From a checkpoint of a small model that answers yes/no questions on an image's attributes.
Model: 11.7M parameters, 64-pixel images, encoder norm batchnorm, fusion encoder layers 8.
Training: muon at rate 0.0049, 4200 steps, batches of 128.
Data: trained on telescope images of galaxies (Galaxy Zoo DECaLS), 44167 training examples.
Rows from block 6 of the image encoder of a small model that answers yes/no questions on an image's attributes, named by matrix and row number. Rows with one number belong to one channel. Each number is 500 + 40 x the weight over its row's rms, rounded and kept within 0 to 999. All counts start at 0. Numbers have three digits each.
After each channel's rows are labels from the 100 images, of 14976, where the channel reaches its highest value: "strongest on" is what is common among them. Only what is clearly more common there than usual is listed. The data: telescope images of galaxies (Galaxy Zoo DECaLS).
# convs0: first 3x3 conv, stride 2 (encoder.blocks.6.convs.0.weight, 192x96x3x3, each kernel summed), inputs 0-95
# convs1: second 3x3 conv (encoder.blocks.6.convs.1.weight, 192x192x3x3, transposed, each kernel summed), outputs 0-191

convs0.89:469345516488457554498507463520517558600519499525522478465532432546532477550445479499513538458495463509429508529508504424486460480499492546486580549571479527537470517493499501449491478545476517510508496579539468515406494564549519482496534491544474532595494485505537479467495497495491478538
convs1.89:526505480470456525583489471435479492513558529549488510434466477489492490513437553526518494495564461510494483534482436508533441503519502505505562500471513626573462468508532453598505498506526454507546584461491455518486483512459527477495504510481554539436465389450518496584474443440461557507554447514537465587497549428433458511447552464595590540459470604542468508550489495521492502444545507522505458479539502527497518539480574559508512484484438534529511443543485538489504481497508493559488439522521515534484525573503484517483556521562478470511505495467517450530524453469487531514
strongest on: shape: featured or disk; edge-on disk: no; spiral arms: yes

convs0.86:515432515483404508502508533525511510547520545561480501460513457500500500545441556490387538488473505474529496464468489507519542586525439447496465553501447447551489507428499506446437522510458478483525517484577451504470548489452523419558415523521471482497505493472542474427510551565481515522
convs1.86:519469557486498510465480507431555515521573532494511592480510496453543539455464540517457527515490512562478529520506462475455448568510432461482504539534510512514482462513554479506519491480461487471522586509547569521409506460450568483507518506484474521422543500541578511528471474381488462552533484502491505504490560468462481518466483529470508496450470408565432472535437466475564546449554579494575459536598465520515510598516498543479478475455488541525524469485558522483465495531543453547445480506504509562566521428489528507433470497550488456460517466496481429526432522488467529458
strongest on: shape: featured or disk; edge-on disk: no; spiral arms: yes

convs0.59:417474615572489416513566524498520494497461522628505501488530459496448492472506483503498462479482511501564515501497496477564460412516485474450483487485501492506511518445507462507531509529435475508505503497478443563497496464458461526497430453443371504505508531540535472480471526487465483431
convs1.59:511453433486511518453490558503465487534489535553449509482483548438529549497464528489560510497531487497459517546520526474461510556458509476534524489543501444492504496389459510517592557570490490458398464568493491443548531546476513485501494551499489449568561528585446525561540489474546569571448476521519454462519435457525545532525442478536515413502556529470544527535506543501437531469574578477482505537577496477510498451494461487509494518530454469429522481456573417500498522512428509455510455471494471515559541453470492453528484459499465493501499563479470429490502528534468460419
strongest on: roundness: cigar-shaped

convs0.147:470476449539492422490436559513517509507488484552486561513499521428425488478481519499485433451458499478540461463450492506546474509408565523457490508478521467476530466541538514491501478498472459527479525551482551549532445470472462617403475488479507553527485395567476523511526501546532542469
convs1.147:472436483470517541535571475505547569501471506476472456504469528430507475502528511506459506547517498446518533476475414457488551554516489501541517476486531521439568438467504540486473523502458544481478493547557499437500587566397528503533595515556448510427451599467493471437505531557523520513490471447458537536489514497536480517513544541501512497498507447515464502470460451527501597477583568510455470580500510465520483473499472500500423552492520505510485475516504545497510502517433558550504549548507517496490554585563491611467523527542504404425531541518489532446467464503449501510
strongest on: edge-on disk: no; shape: featured or disk; spiral arms: yes

convs0.58:519377503483508467482497483565485443480500514479470531451475478462438473552434471489450544438534446446484482503529493466526501424495512505504536563468526532464485497446575548474503595504514508512601503463519472423493556561447495525498415508522449454473506486471471472438470508540527473506
convs1.58:529529572484487480505523500492449500525499538524564494532487444464553442487504481581454478466493549515538528464477494470559499491455497530499499408539531442521495567465486507512515460416462549478404538490552494471503551471430543464549521477422594573458538497524502561591492489500511486515513514502506414471546530460440494493423460500494418488543446515540465546469467488528475491467476484499531529513584502529510579520521548562539489498507417497527527500476494436491495487544543449480457514436485541408464500488524492565574533444427514498531431485520576499524486586469508492534
strongest on: edge-on disk: no; shape: featured or disk; spiral arms: yes

convs0.63:469449363497481439477539487523521470535517511482524417561510501504470396528516456515476523472494556456558495496527517427429534419527508491463496517538463450471498474397534504491432511529482473542482535540485491491468488482600474527478479504485564511485473489543480546472498490467483424495
convs1.63:561464499511480522484468475511505459498443552510510470491401455458529463434550485481480493485475570418500455458433450500438491504555464497517517516482465452529438477496505529501506520576502412524462522473537508480482517449476511422558447504446551538459537526500489406520460499521464534449442506513523522516519467463527508515578538526519510491425471503484511457458466536511512544480496546523553484503504477486510602469476518483482519494473535388490497519456515507478513495437477496412485565466543541447632448491485562594444513470487556477492412549486500525519482424521481466419
strongest on: roundness: cigar-shaped

convs0.84:472507492492454492510479483476443534483431451563527483578496471473457571472392470452462520501447512548521480500507469429509485492510494493449508492444476489593482510525453560475493503447414472500437514445518480500476571545464550508483505454558480559407505514535403483479506477486522490553
convs1.84:504505500522525545492499560531493469483517505536484442558515421485537558460430502513435513476503512395559495500542520514562441517514532543566472545504434548576484516449472501553444507465553516512530505475501512516475492473483456408500538476567484543409530466511450476467498513512504480523511496520476539468544520447517494498461523542478519534492456497532576472496529540492503452479533526549551501472463457524524518501450557521526580440555528568500527462484594471408529545432510513536564494535495465545448547544496617489489509551557454391479554555548505418454501486486507476538
strongest on: edge-on disk: no; spiral arms: yes; bar: no

convs0.106:528457484510485448515478536468518517484472494531488482547473432462463472504422470523476506472410460388545511447517500542479502470493507521469474488447530512426512454516426478485540474532467511521551554557567588490516445502501434471482541531491495530415490477518454522604436533472528485562
convs1.106:535404504543442519471443459573453514517492435443582582501531560480476567536495527483490446509481543465536476508493451538517514485547413489567485518526552524516460443493572466535555515492523435428503491544519531531461507534397450478492539495503553448461529516536463433483468454468529467572450547521490455459504470437545514461437482517469464489476495523481543491538503509508506499476517516553534485539467486553410539492595464512504541521491520499507478446498510509505574537501478540528487542515452466554553551520529473413521410486499414533434590532507534491525469496448522493485
strongest on: roundness: cigar-shaped

convs0.169:547463550422483494514528511528476510490491509446469418421532500547537521468503419492523544438437472469527458508506499525461505496496455505538416452506564585503475481453485493479513494434518493485449444488526400461495514531532536410458584573481482540501548473455504493436518453506480504515
convs1.169:463573500530486519481530464450522504529599499580555565486440528461554527474538524468534472533526550523452477511536325548485540491458468520503495449464521503537525423480519494527520510514493489556500499453505558531476479496524482531471430532452521548554532467478492451526499458457460479504543523548525481528564500496475581503580466486464488468446482544511463455539474558509459476454460475471532499490638478515487485469486517522487508445448519448543489529472520521581522522519466479532481569487540500485469482479488498475491447454478554465636466557451532520563513489570535489502
strongest on: roundness: cigar-shaped

convs0.98:419497556492460471540526492497524521482479587482505449504525481519471499513397534493522448544480490485462462501508514470488488509491462549508523621556516416511487455521516528509463557494512547529515515390600442567532485505446551480436545508514458493542513470556510504517521489508567472552
convs1.98:463496508514481473578418479498514497524552469498525468457447494573510502482461552446470504464465528476539463531548501475562438499495515524484523495457393523480471520563535457540447546456499487471594520480508487522475509493498583497467516474513455496466448486481446494470501491482440454521556469543548500572506535430513420445472527407525498544545466509573468505535476415507498449533478591534448492525493535508553493475479577600501519514447497518469492473524503485465490466488578459525423452497459545500472493562465562479503528595570457502516552507546556494530492416463542524449
strongest on: edge-on disk: no; shape: featured or disk; spiral arms: yes

convs0.108:480466506485492501497552370496527429499509406410494548492470463513448518472484457488486515501541470495491539479491500512451446459497473490457412590606474426495491483523491516480450494454466438518525562488476453474436511514469448539471557461503485481569557512540481467485522462465497499487
convs1.108:495501520437463503563478472570418531495505538472551486487551511489491534496539518491537475470536523467513472507554516477474505465484568530537579496491452497438582513587462450453517513459544562492475601476498532519482538488518509495411515498554616538471520488501478494538523508495506536473543501526456420515520473435456518560484526537580485493451514501577435555488526577543478523511549548505580520554553446454556544487508530542519611482475478529467507523477472422508497514484558507569478483501494493509501501418476534534521545470583521495544437482491534463572465539542461546522
strongest on: edge-on disk: no; shape: featured or disk; spiral arms: yes

convs0.1:470491396479465517511427530498554508463466522504517482551489467456594491429495502485529462448508532488441472454532485436437593557501461564493566519426475564476485477454538574446455473481456452488582555513482530501469514437510532470438503480519507511557500494487499488518443505481469489495
convs1.1:520491473496469416522481552474518495524504482556511496518454385543538510507498501532406500542504470484564544522462413419585536435526521555562457414428502577473458492514523552476483515520531500533480527402486553476472502505493499509579492516519508553514545485497422568537521512549504484535495450489421466519477525499446574551475489570525513522546472499423529548518488489491480516597480491523589499445539503522500542531518469497491519481510507552485536457478461551462473498538506506426421459461514502551507549522445527509482560507509484435489459522419435502469466504455446527529
strongest on: shape: featured or disk; edge-on disk: no; spiral arms: yes

convs0.31:476485547569501457491628494520503485502490585491480364487500462455540505478474571507446496486431442553510432471488508397452538561519459507475525469481482513468488531582479479453472548522472498512512516435517459528480469521598500496545509504508439480499479516532511521472475489501502486522
convs1.31:521495498520462476496501478507530507526476531479491492486517535494544463528460498557486462485536510522524482525503477471474510574517571497463555484510518518487499521398527526470571507431536461541533518535501505584401553513521567490506467514468476502561574501567487482495488423479439527523509550526527431514508535450481553508500467422516521449539480478544530555481549521527473485443497490465446509523564610503491525578514526509481526596527475536420504542505552421513519479506540445508437474428492508514592503426539463536503475479414512506646548556472524515568481489474493528450
strongest on: roundness: cigar-shaped; edge-on disk: yes

convs0.49:428406551538488483546494495488513483481448475514490411470451525549561512511534457473469482401502479483514424502500502538567471531551536477520537542553490502417519497486496467548415535520464475527511491456567443497461400534449468474507479529577475475462501528502551474480481453457477471520
convs1.49:551503558490417458470524557479467537530475552518471502456550452519514491488530475539451463482463531451466498464512583463438438490482531529460587436564525578527471537496526502500580475485518516446501492456465469521491531460471580512545569500531504531474541481556455441572506496514524550496559483545484457573508575497430485542468512534555495507520463393492451523438468468571474513573487507556522519527470453445491548519475449461530552546495464494579478473584477504500509490416557506460521515515570569535517564525473507498541479535459553506469487519459541515494516529495427442479
strongest on: edge-on disk: no; shape: featured or disk; spiral arms: yes

convs0.50:496511494463494563521463474442495597513516474445564491529475503486560508485508445502601497510535496511512563473525507459452507505475469498496564420456554512505471496612490490461433501470517412474504465427525465496497504591480530500473527501544512393487495465526466515420516519502540458459
convs1.50:520489489528507437476470556462502526560427491483527459474517528553486471493423509530395479494486470510500545474529493488505491514467551536538501491504480598467551532492434564468499525496518535473561540480408586497501499502481472486541410465433472474565435523505485493578467522516535465511478571479477497549474514489512484489493459541465537489600453485458524513574466544471460475584487478488496547481501545499530552526504513530499476483524518485534548509515471488499462464501472522505495418463484548585553479435493473483489629519430450510554537425496459469444429548458537534603
strongest on: shape: featured or disk; edge-on disk: yes

convs0.136:553516512480508432493500477452473480453504503543509427412494492477415503515455497490533552497486448463494453482493484517587461522516485541540583538554467519551483537492472492510480469540465533538529450622458510582483510501472541419528406462529426524446515516487523487475473552513495520542
convs1.136:540448556530520519499528537500537444542565503446458486438532522495550476457504566516526500414562464490469536513489480528576510588475514472441494526491483500501480491469536543576541540521532541575551494387481447457444502507554519485517548528483463499445476498546514501502510450470497485525518446520507503462542548470493496527437544470610437517460531507546533461510462450423495449494556498520497503513537618542495476499489498549495448484508461540508467513437516478513501523584458417498530443485397546495505517458438545476498468527544403475405513475507473503484562545478485530485
strongest on: edge-on disk: no; shape: featured or disk; spiral arms: yes

convs0.152:497370486474550539451457502501517489557482507457542522554508485549528452527439433489563534417530486462533459594509511454436468425474527496472490536471497513487511503431511459496440463497547455462535526434409522503498552487513491497457493537453574539466538525518476510487543487446515504503
convs1.152:474517485490429518560560501457427498493475537384476459492525474518536495478453532498475458496508450522521439375455433484556472524485545521467582490525509493494503461553481476592520498544480530480514509481503452443497508528472503535455475482499566505437466466424490502503508499548527564470547460486547544561470488456451463547463493560488474514551481478545382543536507503544514516481574483560502432547509505487496550523504478586476550536465446525569491496517501456505478525498509505599538508497460552485424523497572545494476562524570511468499469545508586457564489472450487471462
strongest on: edge-on disk: no; shape: featured or disk; spiral arms: yes

convs0.60:566553494432476465552417470454502473490447514516538513543555416451486534500487525523462450495528497488602502559507494448498481471490469583465521560515504464494506457523474454501481466464545524505510505447430474538521464466446394556534465485455445458434507503506523499500437485472526463571
convs1.60:490450477472495508544462475518437504462482541525508484428554519474433478482479516538475495473397457412492508447490428449465469474466533404503467461515488561501483468536452451454561508566487507378542508486507534548511494445548489479432484499490459515543531501604507456498531548478524545537433492514496519526480493479469500482462487515496479422496537558446465557463491530471542484496461540530486507521462481543454543483465519576520504486568551560535472563470539398505506519434435496469535542486555456513555565511434553520529507498446484508558483460478391494502460559465497491522
strongest on: roundness: cigar-shaped; edge-on disk: yes

convs0.163:445435509458485602505508507453494490502457530554480540561524468512465519496470447510489569505559395448497549498475504472484451457501545535507596528500463494484500504500406550479477479524479516530452436526562519495477512530487521548564450469536430472556496446431497504583536497514476454517
convs1.163:514503516478506449537478502467434467512546537479492544472540423502548494466538534561516497522567569461507538521464545448580454541560561473538546495482400509470536434524476531510482502522481462513587550440511489463483516490489485434478488530479567590459514465531490492516521461531487517509508489509435493539475518491433457454467517491555499570594410536483488503558381545521487472534526583484507507514498549544477535476493499490502446443511433512478494602486506519503431529495537482502542470461486462521532524498470573495535582528567440564511439502538501550459581474485485490457
strongest on: shape: featured or disk; edge-on disk: no; spiral arms: yes