config.toml
model = "model that answers yes/no questions on an image's attributes"
dataset = "telescope images of galaxies (Galaxy Zoo DECaLS)"
train_examples = 44167
image_size = 64
crop_scale_min = 1
horizontal_flip = true
color_jitter = 0.2
cutout = 0.4
questions_per_image = 4
encoder_arch = "resnet"
encoder_norm = "batchnorm"
encoder_activation = "gelu"
encoder_depths = [3, 3, 3]
encoder_kernel_size = 3
encoder_stem = "deep"
encoder_avg_pool_shortcut = false
encoder_widths = [48, 96, 192]
fusion = "cross_attention"
fusion_encoder_width = 320
fusion_encoder_layers = 8
fusion_encoder_norm = "layernorm"
fusion_encoder_norm_position = "pre"
fusion_encoder_activation = "relu"
fusion_encoder_mlp_ratio = 2
fusion_encoder_head_dim = 16
fusion_encoder_fused_qkv = false
fusion_encoder_bias = "all"
fusion_encoder_qk_norm = false
fusion_encoder_parallel_block = false
fusion_encoder_inner_norm = false
fusion_encoder_positions = "learned"
fusion_encoder_cross_attention_every = 1
init = "trunc_normal_002"
residual_init = "zero_last"
optimizer = "muon"
muon_scale = "match_rms_adamw"
lr = 0.0049
momentum = 0.98
nesterov = true
orthogonalizer = "newton_schulz_5"
adamw_lr_other_params = 0.0015
grad_clip = 1.0
steps = 4200
batch_size = 128
epochs = 12.2
lr_schedule = "linear"
final_lr_fraction = 0
warmup_steps = 120
weight_decay = 0.09
adamw_weight_decay_other_params = 0.01
Rows from block 2 of the fusion encoder, named by matrix and row number. Rows with one number belong to one attention dimension. Each number is 128 + 24 x the weight over its row's rms, rounded and kept within 0 to 255. All counts start at 0. Numbers have three digits each. After the name is the row's rms in percent of the matrix's.
# v: attention value (fusion_encoder.blocks.2.attn.v.weight, 320x320), inputs 64-127
# proj: attention output (fusion_encoder.blocks.2.attn.proj.weight, 320x320, transposed), outputs 64-127
v.192 095:120171131092111151126137163116128158167103090177162116156128145146110152121126112083139106137153160128134088136164118083137126081104128110114113126116128167139118139101104118145137152137129133
v.193 102:141142109118100115111173137142083120137110128129144152153109116139116164133157142138160139161159119064095140107105166154168122104143125063129125142151096124144090083118137092122121138137120100
v.194 097:140126149156144095140080158105152089137106120117163111114138123091144156139165132153124109139153170117127124135151139107161112107068146104152155140138154089160124126160167119133127142140146100
v.195 097:120120147129136137151164146083162148124122112151105138164132126098106112160157175117153128140144170118118108083157139130091109105115168143186117141108127131082131142118135103157111118073112118
v.196 105:163146115154126127116136134155145129128103170119155139156115167146116090124109110106126135143114162120098076111126141182138115153136150125092115168108152098154096114101107166171136166124145134
v.197 105:097139122116127108145121127106155140124149139110135149108100105108112130104120099127131086079103168116161109101133131146103127150155131108111118161178111140123118150182095157117121129118133114
v.198 102:135104101108150105106112119111103116159161144113141147176133135131128118107066109121115113122143160129129093141144092129139093131101109123115144143164174100136146066122123110127147116135130115
v.199 094:126134126133115148132113138161155099133137118107151142135121139124128115152134073102125175145173113134099116138111086111087117118161119101073143136124146108158136132153129175159115160137087141
v.200 099:122145132118122148116195095164151126099091112143147209161134156122170112151095125134160155127168132141127155141116139143116133121112174123120155148129108089110140122141116112129129123148155111
v.201 102:100081139092133155157146113101077097139145144102117098137127129124122111131099107148121156087124134136127175096138108137155171114154093143072091089108119135155109139129151105113138182169142144
v.202 104:112120143133143133094106130160112151142134136104131145130103158045119127137081096147136094086130143084118145120126109158113146136139154139122155089116162126141122097122113163123140148151140179
v.203 103:132128134108153152166133153149094149091106156119182175105111107086136132120074129150103143110128152194146110178193133126088132148170116122162150137161136114139103117087098120098157136126180090
v.204 107:120135106190105084166146132179119129145125141161120123103192122145105133123144122166105123120138177092127167119149124119107102146147103126112140141079115121103098113126160141128127128145150106
v.205 097:132137151129112139161130140120133135159134145154141104162164097126133122098130127107143134162151170092137108116154106124096113120116148122103131111134138111055122116129140121171109155155160136
v.206 099:134108149106120139120129143120134137100119127189141145135135093168118129106078106157109145156149114113154131134118159122108139161125130136120135154111184174132142127096168146131138130144133163
v.207 097:136159167154093162142138142147182144122129120122124153131151125140096098135113094140173138132136145079127104125128086094127189147113136110086099172123134102134149151162143120146120103113135105
v.208 103:143146140147155138147134118085189150076160109150178106134142102150142099155113113118144137108114111153127105113101113131175139150156178128118135101152094115155122117109114142069137171102097108
v.209 100:116138073147151096189127092087106166115125138166167088132103141143123122127117137178147154121123111155128098125086143117112127104144124107134155096116103131142125099129124132118160125126136144
v.210 098:142133130133113110115093102125122169159093173124096149093103163161118116133103116126153165130134121140083131120151097119111108167108076160112108141145097149083142139082129121129146102143099108
v.211 099:119167120129114133148096134122117169106141120163096112081133124144102144121154158108131115173148149109152132160169149129113105095164039130135153111138137138101142095113146141118150092129150134
v.212 094:114142117113079078161127185156169093113131116140113158115126119111152094104144120129139109148126146125125140102137142164165125127140135090129095080154128129117156131133170108148120089160151154
v.213 097:147145126111137134155150122173107171140152074143094150134133128166119140090134156130108128129155105082126122143140152145080113122122118087160085135143151124140124136144155130122099115129109118
v.214 099:146140180133125086126112127090105152108071100165146112126087086134137104115112127130124137151141124148152120072130146130131128121158179099181131128110123117131134142111097110169149089170141146
v.215 100:137120116158114113139104086135141173138132102151105172104130089119126131100125148106120171170157115094187120081132137146131065115095143175161131140154145140141165117122125128130117138117109095
v.216 104:075172126113152118150120097116144111067143142110148086143110129086135138142105142148125128117131108131110096153122110159100096160150121142091135133147142083176147141160128139127101112147130103
v.217 103:114108143109116093136111127100124149074136122078168114168104129106158159156110122152165087123120101092105152151152182116157130152114123124118135111111135123139112116115161077131118136128163086
v.218 099:146139155154131098110125117118112139127129112108149165120152125093125162132097132074099104156141138103153110100155166084186163153126100133116096121142147136119151136144104149108099125131135153
v.219 092:158127098105110163122132126123098106112172091079117128107099161062152094107123133131126116134095155138112122105114149108117110119163162123137101063142095103127161161118129130171119124105125184
v.220 096:096159178134140108106114113136115139096139083150119134131156140141148124134152143116119114102089115107133127106137122124083147166126125163133113166167131117118140117111111117128102159147112137
v.221 098:108145147138154177140140087159099178129165135133109134102148166178105136135132095116136133156123148104102103078149086164141118067139118146113093114141160139149164156108102116138105098149112157
v.222 102:160087138116112080175091159123110143136154127124121145112092143127104149145100124105114152144134094098148085125134142143151089087133132103141094086162134136145139153128128119145105130125123109
v.223 100:135147097051085103136119131149141108146132131112073140098128142141152165115099128129145106145115090135090133132092103157146101128133131133124138134120115124147124086155130105170115132133115070
v.224 086:136120091149152106157103154132154098137109165071149142123143105126143123135140112115176131140177124148109119138130083122089108111110120160107149130097121125136127138137128132161151142179121115
v.225 105:163078173152067137140134146129163148125169132147106151166120086189106142116137080160117100167115137112161175176125122119138124110076135148146165108153115117122133105081114138148115145139138130
v.226 094:140131133148136111095105146103118114113120119132149163146161109118133122164126121169116099188134120122144122136175118115102105103118121164162111094098135131103110162133148153110106136146114091
v.227 093:175093104133134115087123151136155145148117084120165152154108164119148118129129157128139134108172110135115157097116145119097127158153107149166112172048110103148134103116155112136128117178125084
v.228 103:189102129114119137129148166135146096110136099161144145153092128180144174195127121174108153141147098130079126092128149127152123127143102125132181146117156111150123112111139134107115118130122082
v.229 105:163088101124148075133109111118114202100154145120102118091109177143094162071117160134120178106139094129116136078135133132103116129087130113089114157115135101152156118164141116158116129117155085
v.230 099:139182147124166094141113132190161097119133162152090154137166094103102140145097152133111111101135111129142166115149154154085113072111101157164114143126124137086133140093140094098119108140158154
v.231 101:159124120114088142092164124093118144123132110093137129115171152123113136125109116096141114145128150102136139139151116090100149144127122148128141119135130116134154107159111115124180142131166137
v.232 096:169154123134094119082130149107145080141126102138097141128128122111149154122122133120101079170173142150089139132089144115125101122134122128128135160105157118157112134109108117126127129163127170
v.233 097:111129147055141090141122140087108096139109096108093118128084143145083105122131158104128129167125106111094154112122144108116129085146127112099154156169136180140124145117153125128100112136116127
proj.192 093:203073128154122122108124143147095132079138147126098104106097125118117127123122134113140117126107111146114164117094148124103122137160151094101113186135115118138110096153109149126130116159114112
proj.193 103:135098131152145136096097145153147128137113084084172105095161152081160101136092105114083109094097133159158117122188079124160128148117133150155127104114130140187169114133134146089149145131118162
proj.194 099:165157047170092147113148165138087168106149118130112117135149110134139096161098167116135149106087093150163122127125144101133134103124076115116111110151124136080149101136159122162104131109116133
proj.195 098:108114167126146116150129096152130129121135190125132136122105148136139159127136097145127137145090100121159166142094157154165136097132091135123099104139107115117175113147095175121130166144134119
proj.196 103:121099126105128155181150130097120119134120138106112075139084142092116119146144155113144115098118150103123136088160189128111162129124116114174112181122103111116085157126124129104105137140103127
proj.197 106:139155133128095113128139176133118142118120107117116127124142139119126169110119122162128125149137143151128156154152117129148146094117073130153141138141140077108144081102131122103177137133133154
proj.198 100:110157129127096166139103115140112137139112133111122107083115124135130123157162133146143113145147175136128167122122124111126176120138140120128130097110103143125138136126076131154119138139110147
proj.199 096:132106092116114109110116133101124124126109155133119139138147132160091129140119150130107091113082157137164129140150119158156100127128139119140125104088070125124139134140121106112160139106134153
proj.200 094:109112139144155078137087175130111125138169133158151119122134118151077160137149146115141146149091106096139129120176131094145104159138082155108122113108135162139118105075121148083121107108096093
proj.201 104:137135144102147142138103119131142183119145102172129125126161145135153118100143117117142156154167139121138132144100116126115127151106158127083135112148130121136095156119159123170143093118098146
proj.202 100:186167154134130114156138140105107115138122096124141138136129151144130135114173120165129183163113111138138117120165152111145094130119132124084117173147123124134110157116134114098114122108136134
proj.203 099:151154100116143121128108105148155138130128151143067131172147149135121151144173168096128102172111130095149100121108151143117114105113134165134140103101177103083123145120133130161140114148074139
proj.204 106:149172180099141131093094135115102168120157133067113111119110105125143165121132100116138122158113118093079095137086139103098164153109138149127135140162124122154104120178129094151128116138100120
proj.205 094:108117111141156131110131153166136130106119155105139142100098111114121139134168116148141074110116124131071120137094122135117150148139105141127123151152134147183087106133112136119151120111099131
proj.206 099:144096108107149124130142107117086118119154136119121130144116169133142097164120171103135089093103151122142186106125121124154106124117112117150125123095113070160111103157139108128146157132123130
proj.207 098:115106128133117122154122119114117144146132114118097104127135144104152097090140104119101160122108134139088148102130147094148109173133097113144091109102144129118132157093093139129163149147176136
proj.208 102:139115119150133154101163114192097134109121124062165125146099122122150134147126133092121124090151149143124124110148124114128124106102138145097130120147145103142135157147133103138159089161107149
proj.209 093:149110167146133165130146122142153100118131129148138132165139155098151156101118100120111111142114145099153112152163090112167132139171098143163136124134095156138124186109100152129129130117140102
proj.210 106:149141129131119106119139156154139099127122077150184096192126100101169148126159154156122159122163116123119133120112181102134102120093139095110115123149169145125126116115123109142141132133119146
proj.211 099:116118117201101148125111107116160118110143127129115142144159081103151105098075150181099139106140100155125130098144118137094138127114143098133093109102123126140133099153126110113127107055149112
proj.212 093:143155123106123149127120106161154150196138137125142132115108146142108121149137134126121143097138136124158129098137121145124096155145120077049144155133147100144133119142082134154137126111187108
proj.213 094:087099140123135089150120131099173106085144088106100121093160147146111125119147132117171122138154090122102117119114122144158145130079145143117125132101148094122158125190121138145123148106184192
proj.214 101:095151133131146171105156133175158130202142144179126182147147144099134152104137159120078147094176080152099168119139121131128091151099125153117116102110191147119095111126084136120106174120127159
proj.215 097:140156141131138155128142127106121096114112101111095092127119114158132085093133114132139153074136174149104105158103101141143125094107118132153111177133146137078115180111138131096131146149135109
proj.216 102:121119146131128122144128148140110111112135101088132137080162098188178134163128163157127098129143160129119098141136120155141113124164131138179080109114108127168088124112137099118116127121119145
proj.217 105:160158095128126117166128144154097143165136162092082095083114130134081079097126144111105084109137145143128160119111118142165167116145156171131120127139109104147123142123102118136088170161183124
proj.218 103:112132089129125146144140094139080133147113129086122086112133142143114150104102151132152125123146074141121139177100085137121133071149091141146120099112174092093136130133099104144160153119147113
proj.219 097:120109176165102119103125142153103134120138130128141135142194118110143112153106151198130125120156151151132175156147117136109133152133129105143141173140132132118109169134139069147104095112133137
proj.220 093:189162135098150109143132134156133102118117156110080114118144132116079110155130138144113151160107141132103119145132138119151104141095135123104154078110130106103141161083108138151163105102111113
proj.221 101:120164144154114148071076145139142102092144118100099143123147134097138113123129114140096167108145115127150185162101131140115124107127087131154124180099134102140078124128088135154101153066129115
proj.222 100:124143148142114094134121120128116113119091090109143109125149109152122116102158160147129149082128122126151119117109083148107197129110088133111101140142145130127132111109161135125142116146123125
proj.223 102:119126154157129151188186118140096163118132113175120122141156136120142150109166083125115132093128166090133140111128095193126138114087111083141138149146130184123107101158107128108130132093137126
proj.224 093:161154130096130158086157144130105156083126137145126151130178128124109146122138172101127102114090125103128126108158154148156088146154126132122127140167148125112133117093129102137108102069099130
proj.225 100:079180156131139120074111105152134167168144130115112138117128120113167089148142126060134152113128107138127071083116162124110140106116116167121150121124114166168168129153107128118136139109103128
proj.226 098:127150144092132137115123132129111113114154142089138164103139147131108148157149136144123128121134125110131146122146173144143155114148125132141144141144084102151142122096119097119084176163120120
proj.227 105:125122076144112131125124127119129150143150120164150112128128119118131133094104122100128145128079168112118148144109158137151135104146162177127159144189129158105098149113126143133125139139106084
proj.228 100:098096111137087147132193118114089133175169134081114106107123112139142133109085166125111171125115175111147151100142128143078113128151154107097112145121141123132099141128095113184162161129082152
proj.229 107:092149119142116089148131128134160083154103120129120102146145108112111161110119124132097152112128147129156100146134098142130117120103095114123138137135122144115132161088157122129118113093124112
proj.230 106:136098122123174132145117156073137135133159067140113154138108091117147111104151143156119133141074157106186182135074123159128161168078163128104128107097098122135158138135093105129120131113150124
proj.231 096:122127126138143126123103118122152124101080176174164100147159133131154094109148124131147123163159121159138133136086149125115110109162143152092111139134136120136094115101105131138194136119155119
proj.232 100:130126086115124121112122140106080111097140151108136187139102130125123120114119131134118135140100142165165137147102170137142120168108165099084102142121106159097129136123146119138129122155114130
proj.233 095:153105167179103134134145076167124147163115120148100115137089124125155127140075097089140175141124121142120082127138125136147094150099155147177125156131144127100113106116120183144156156133137172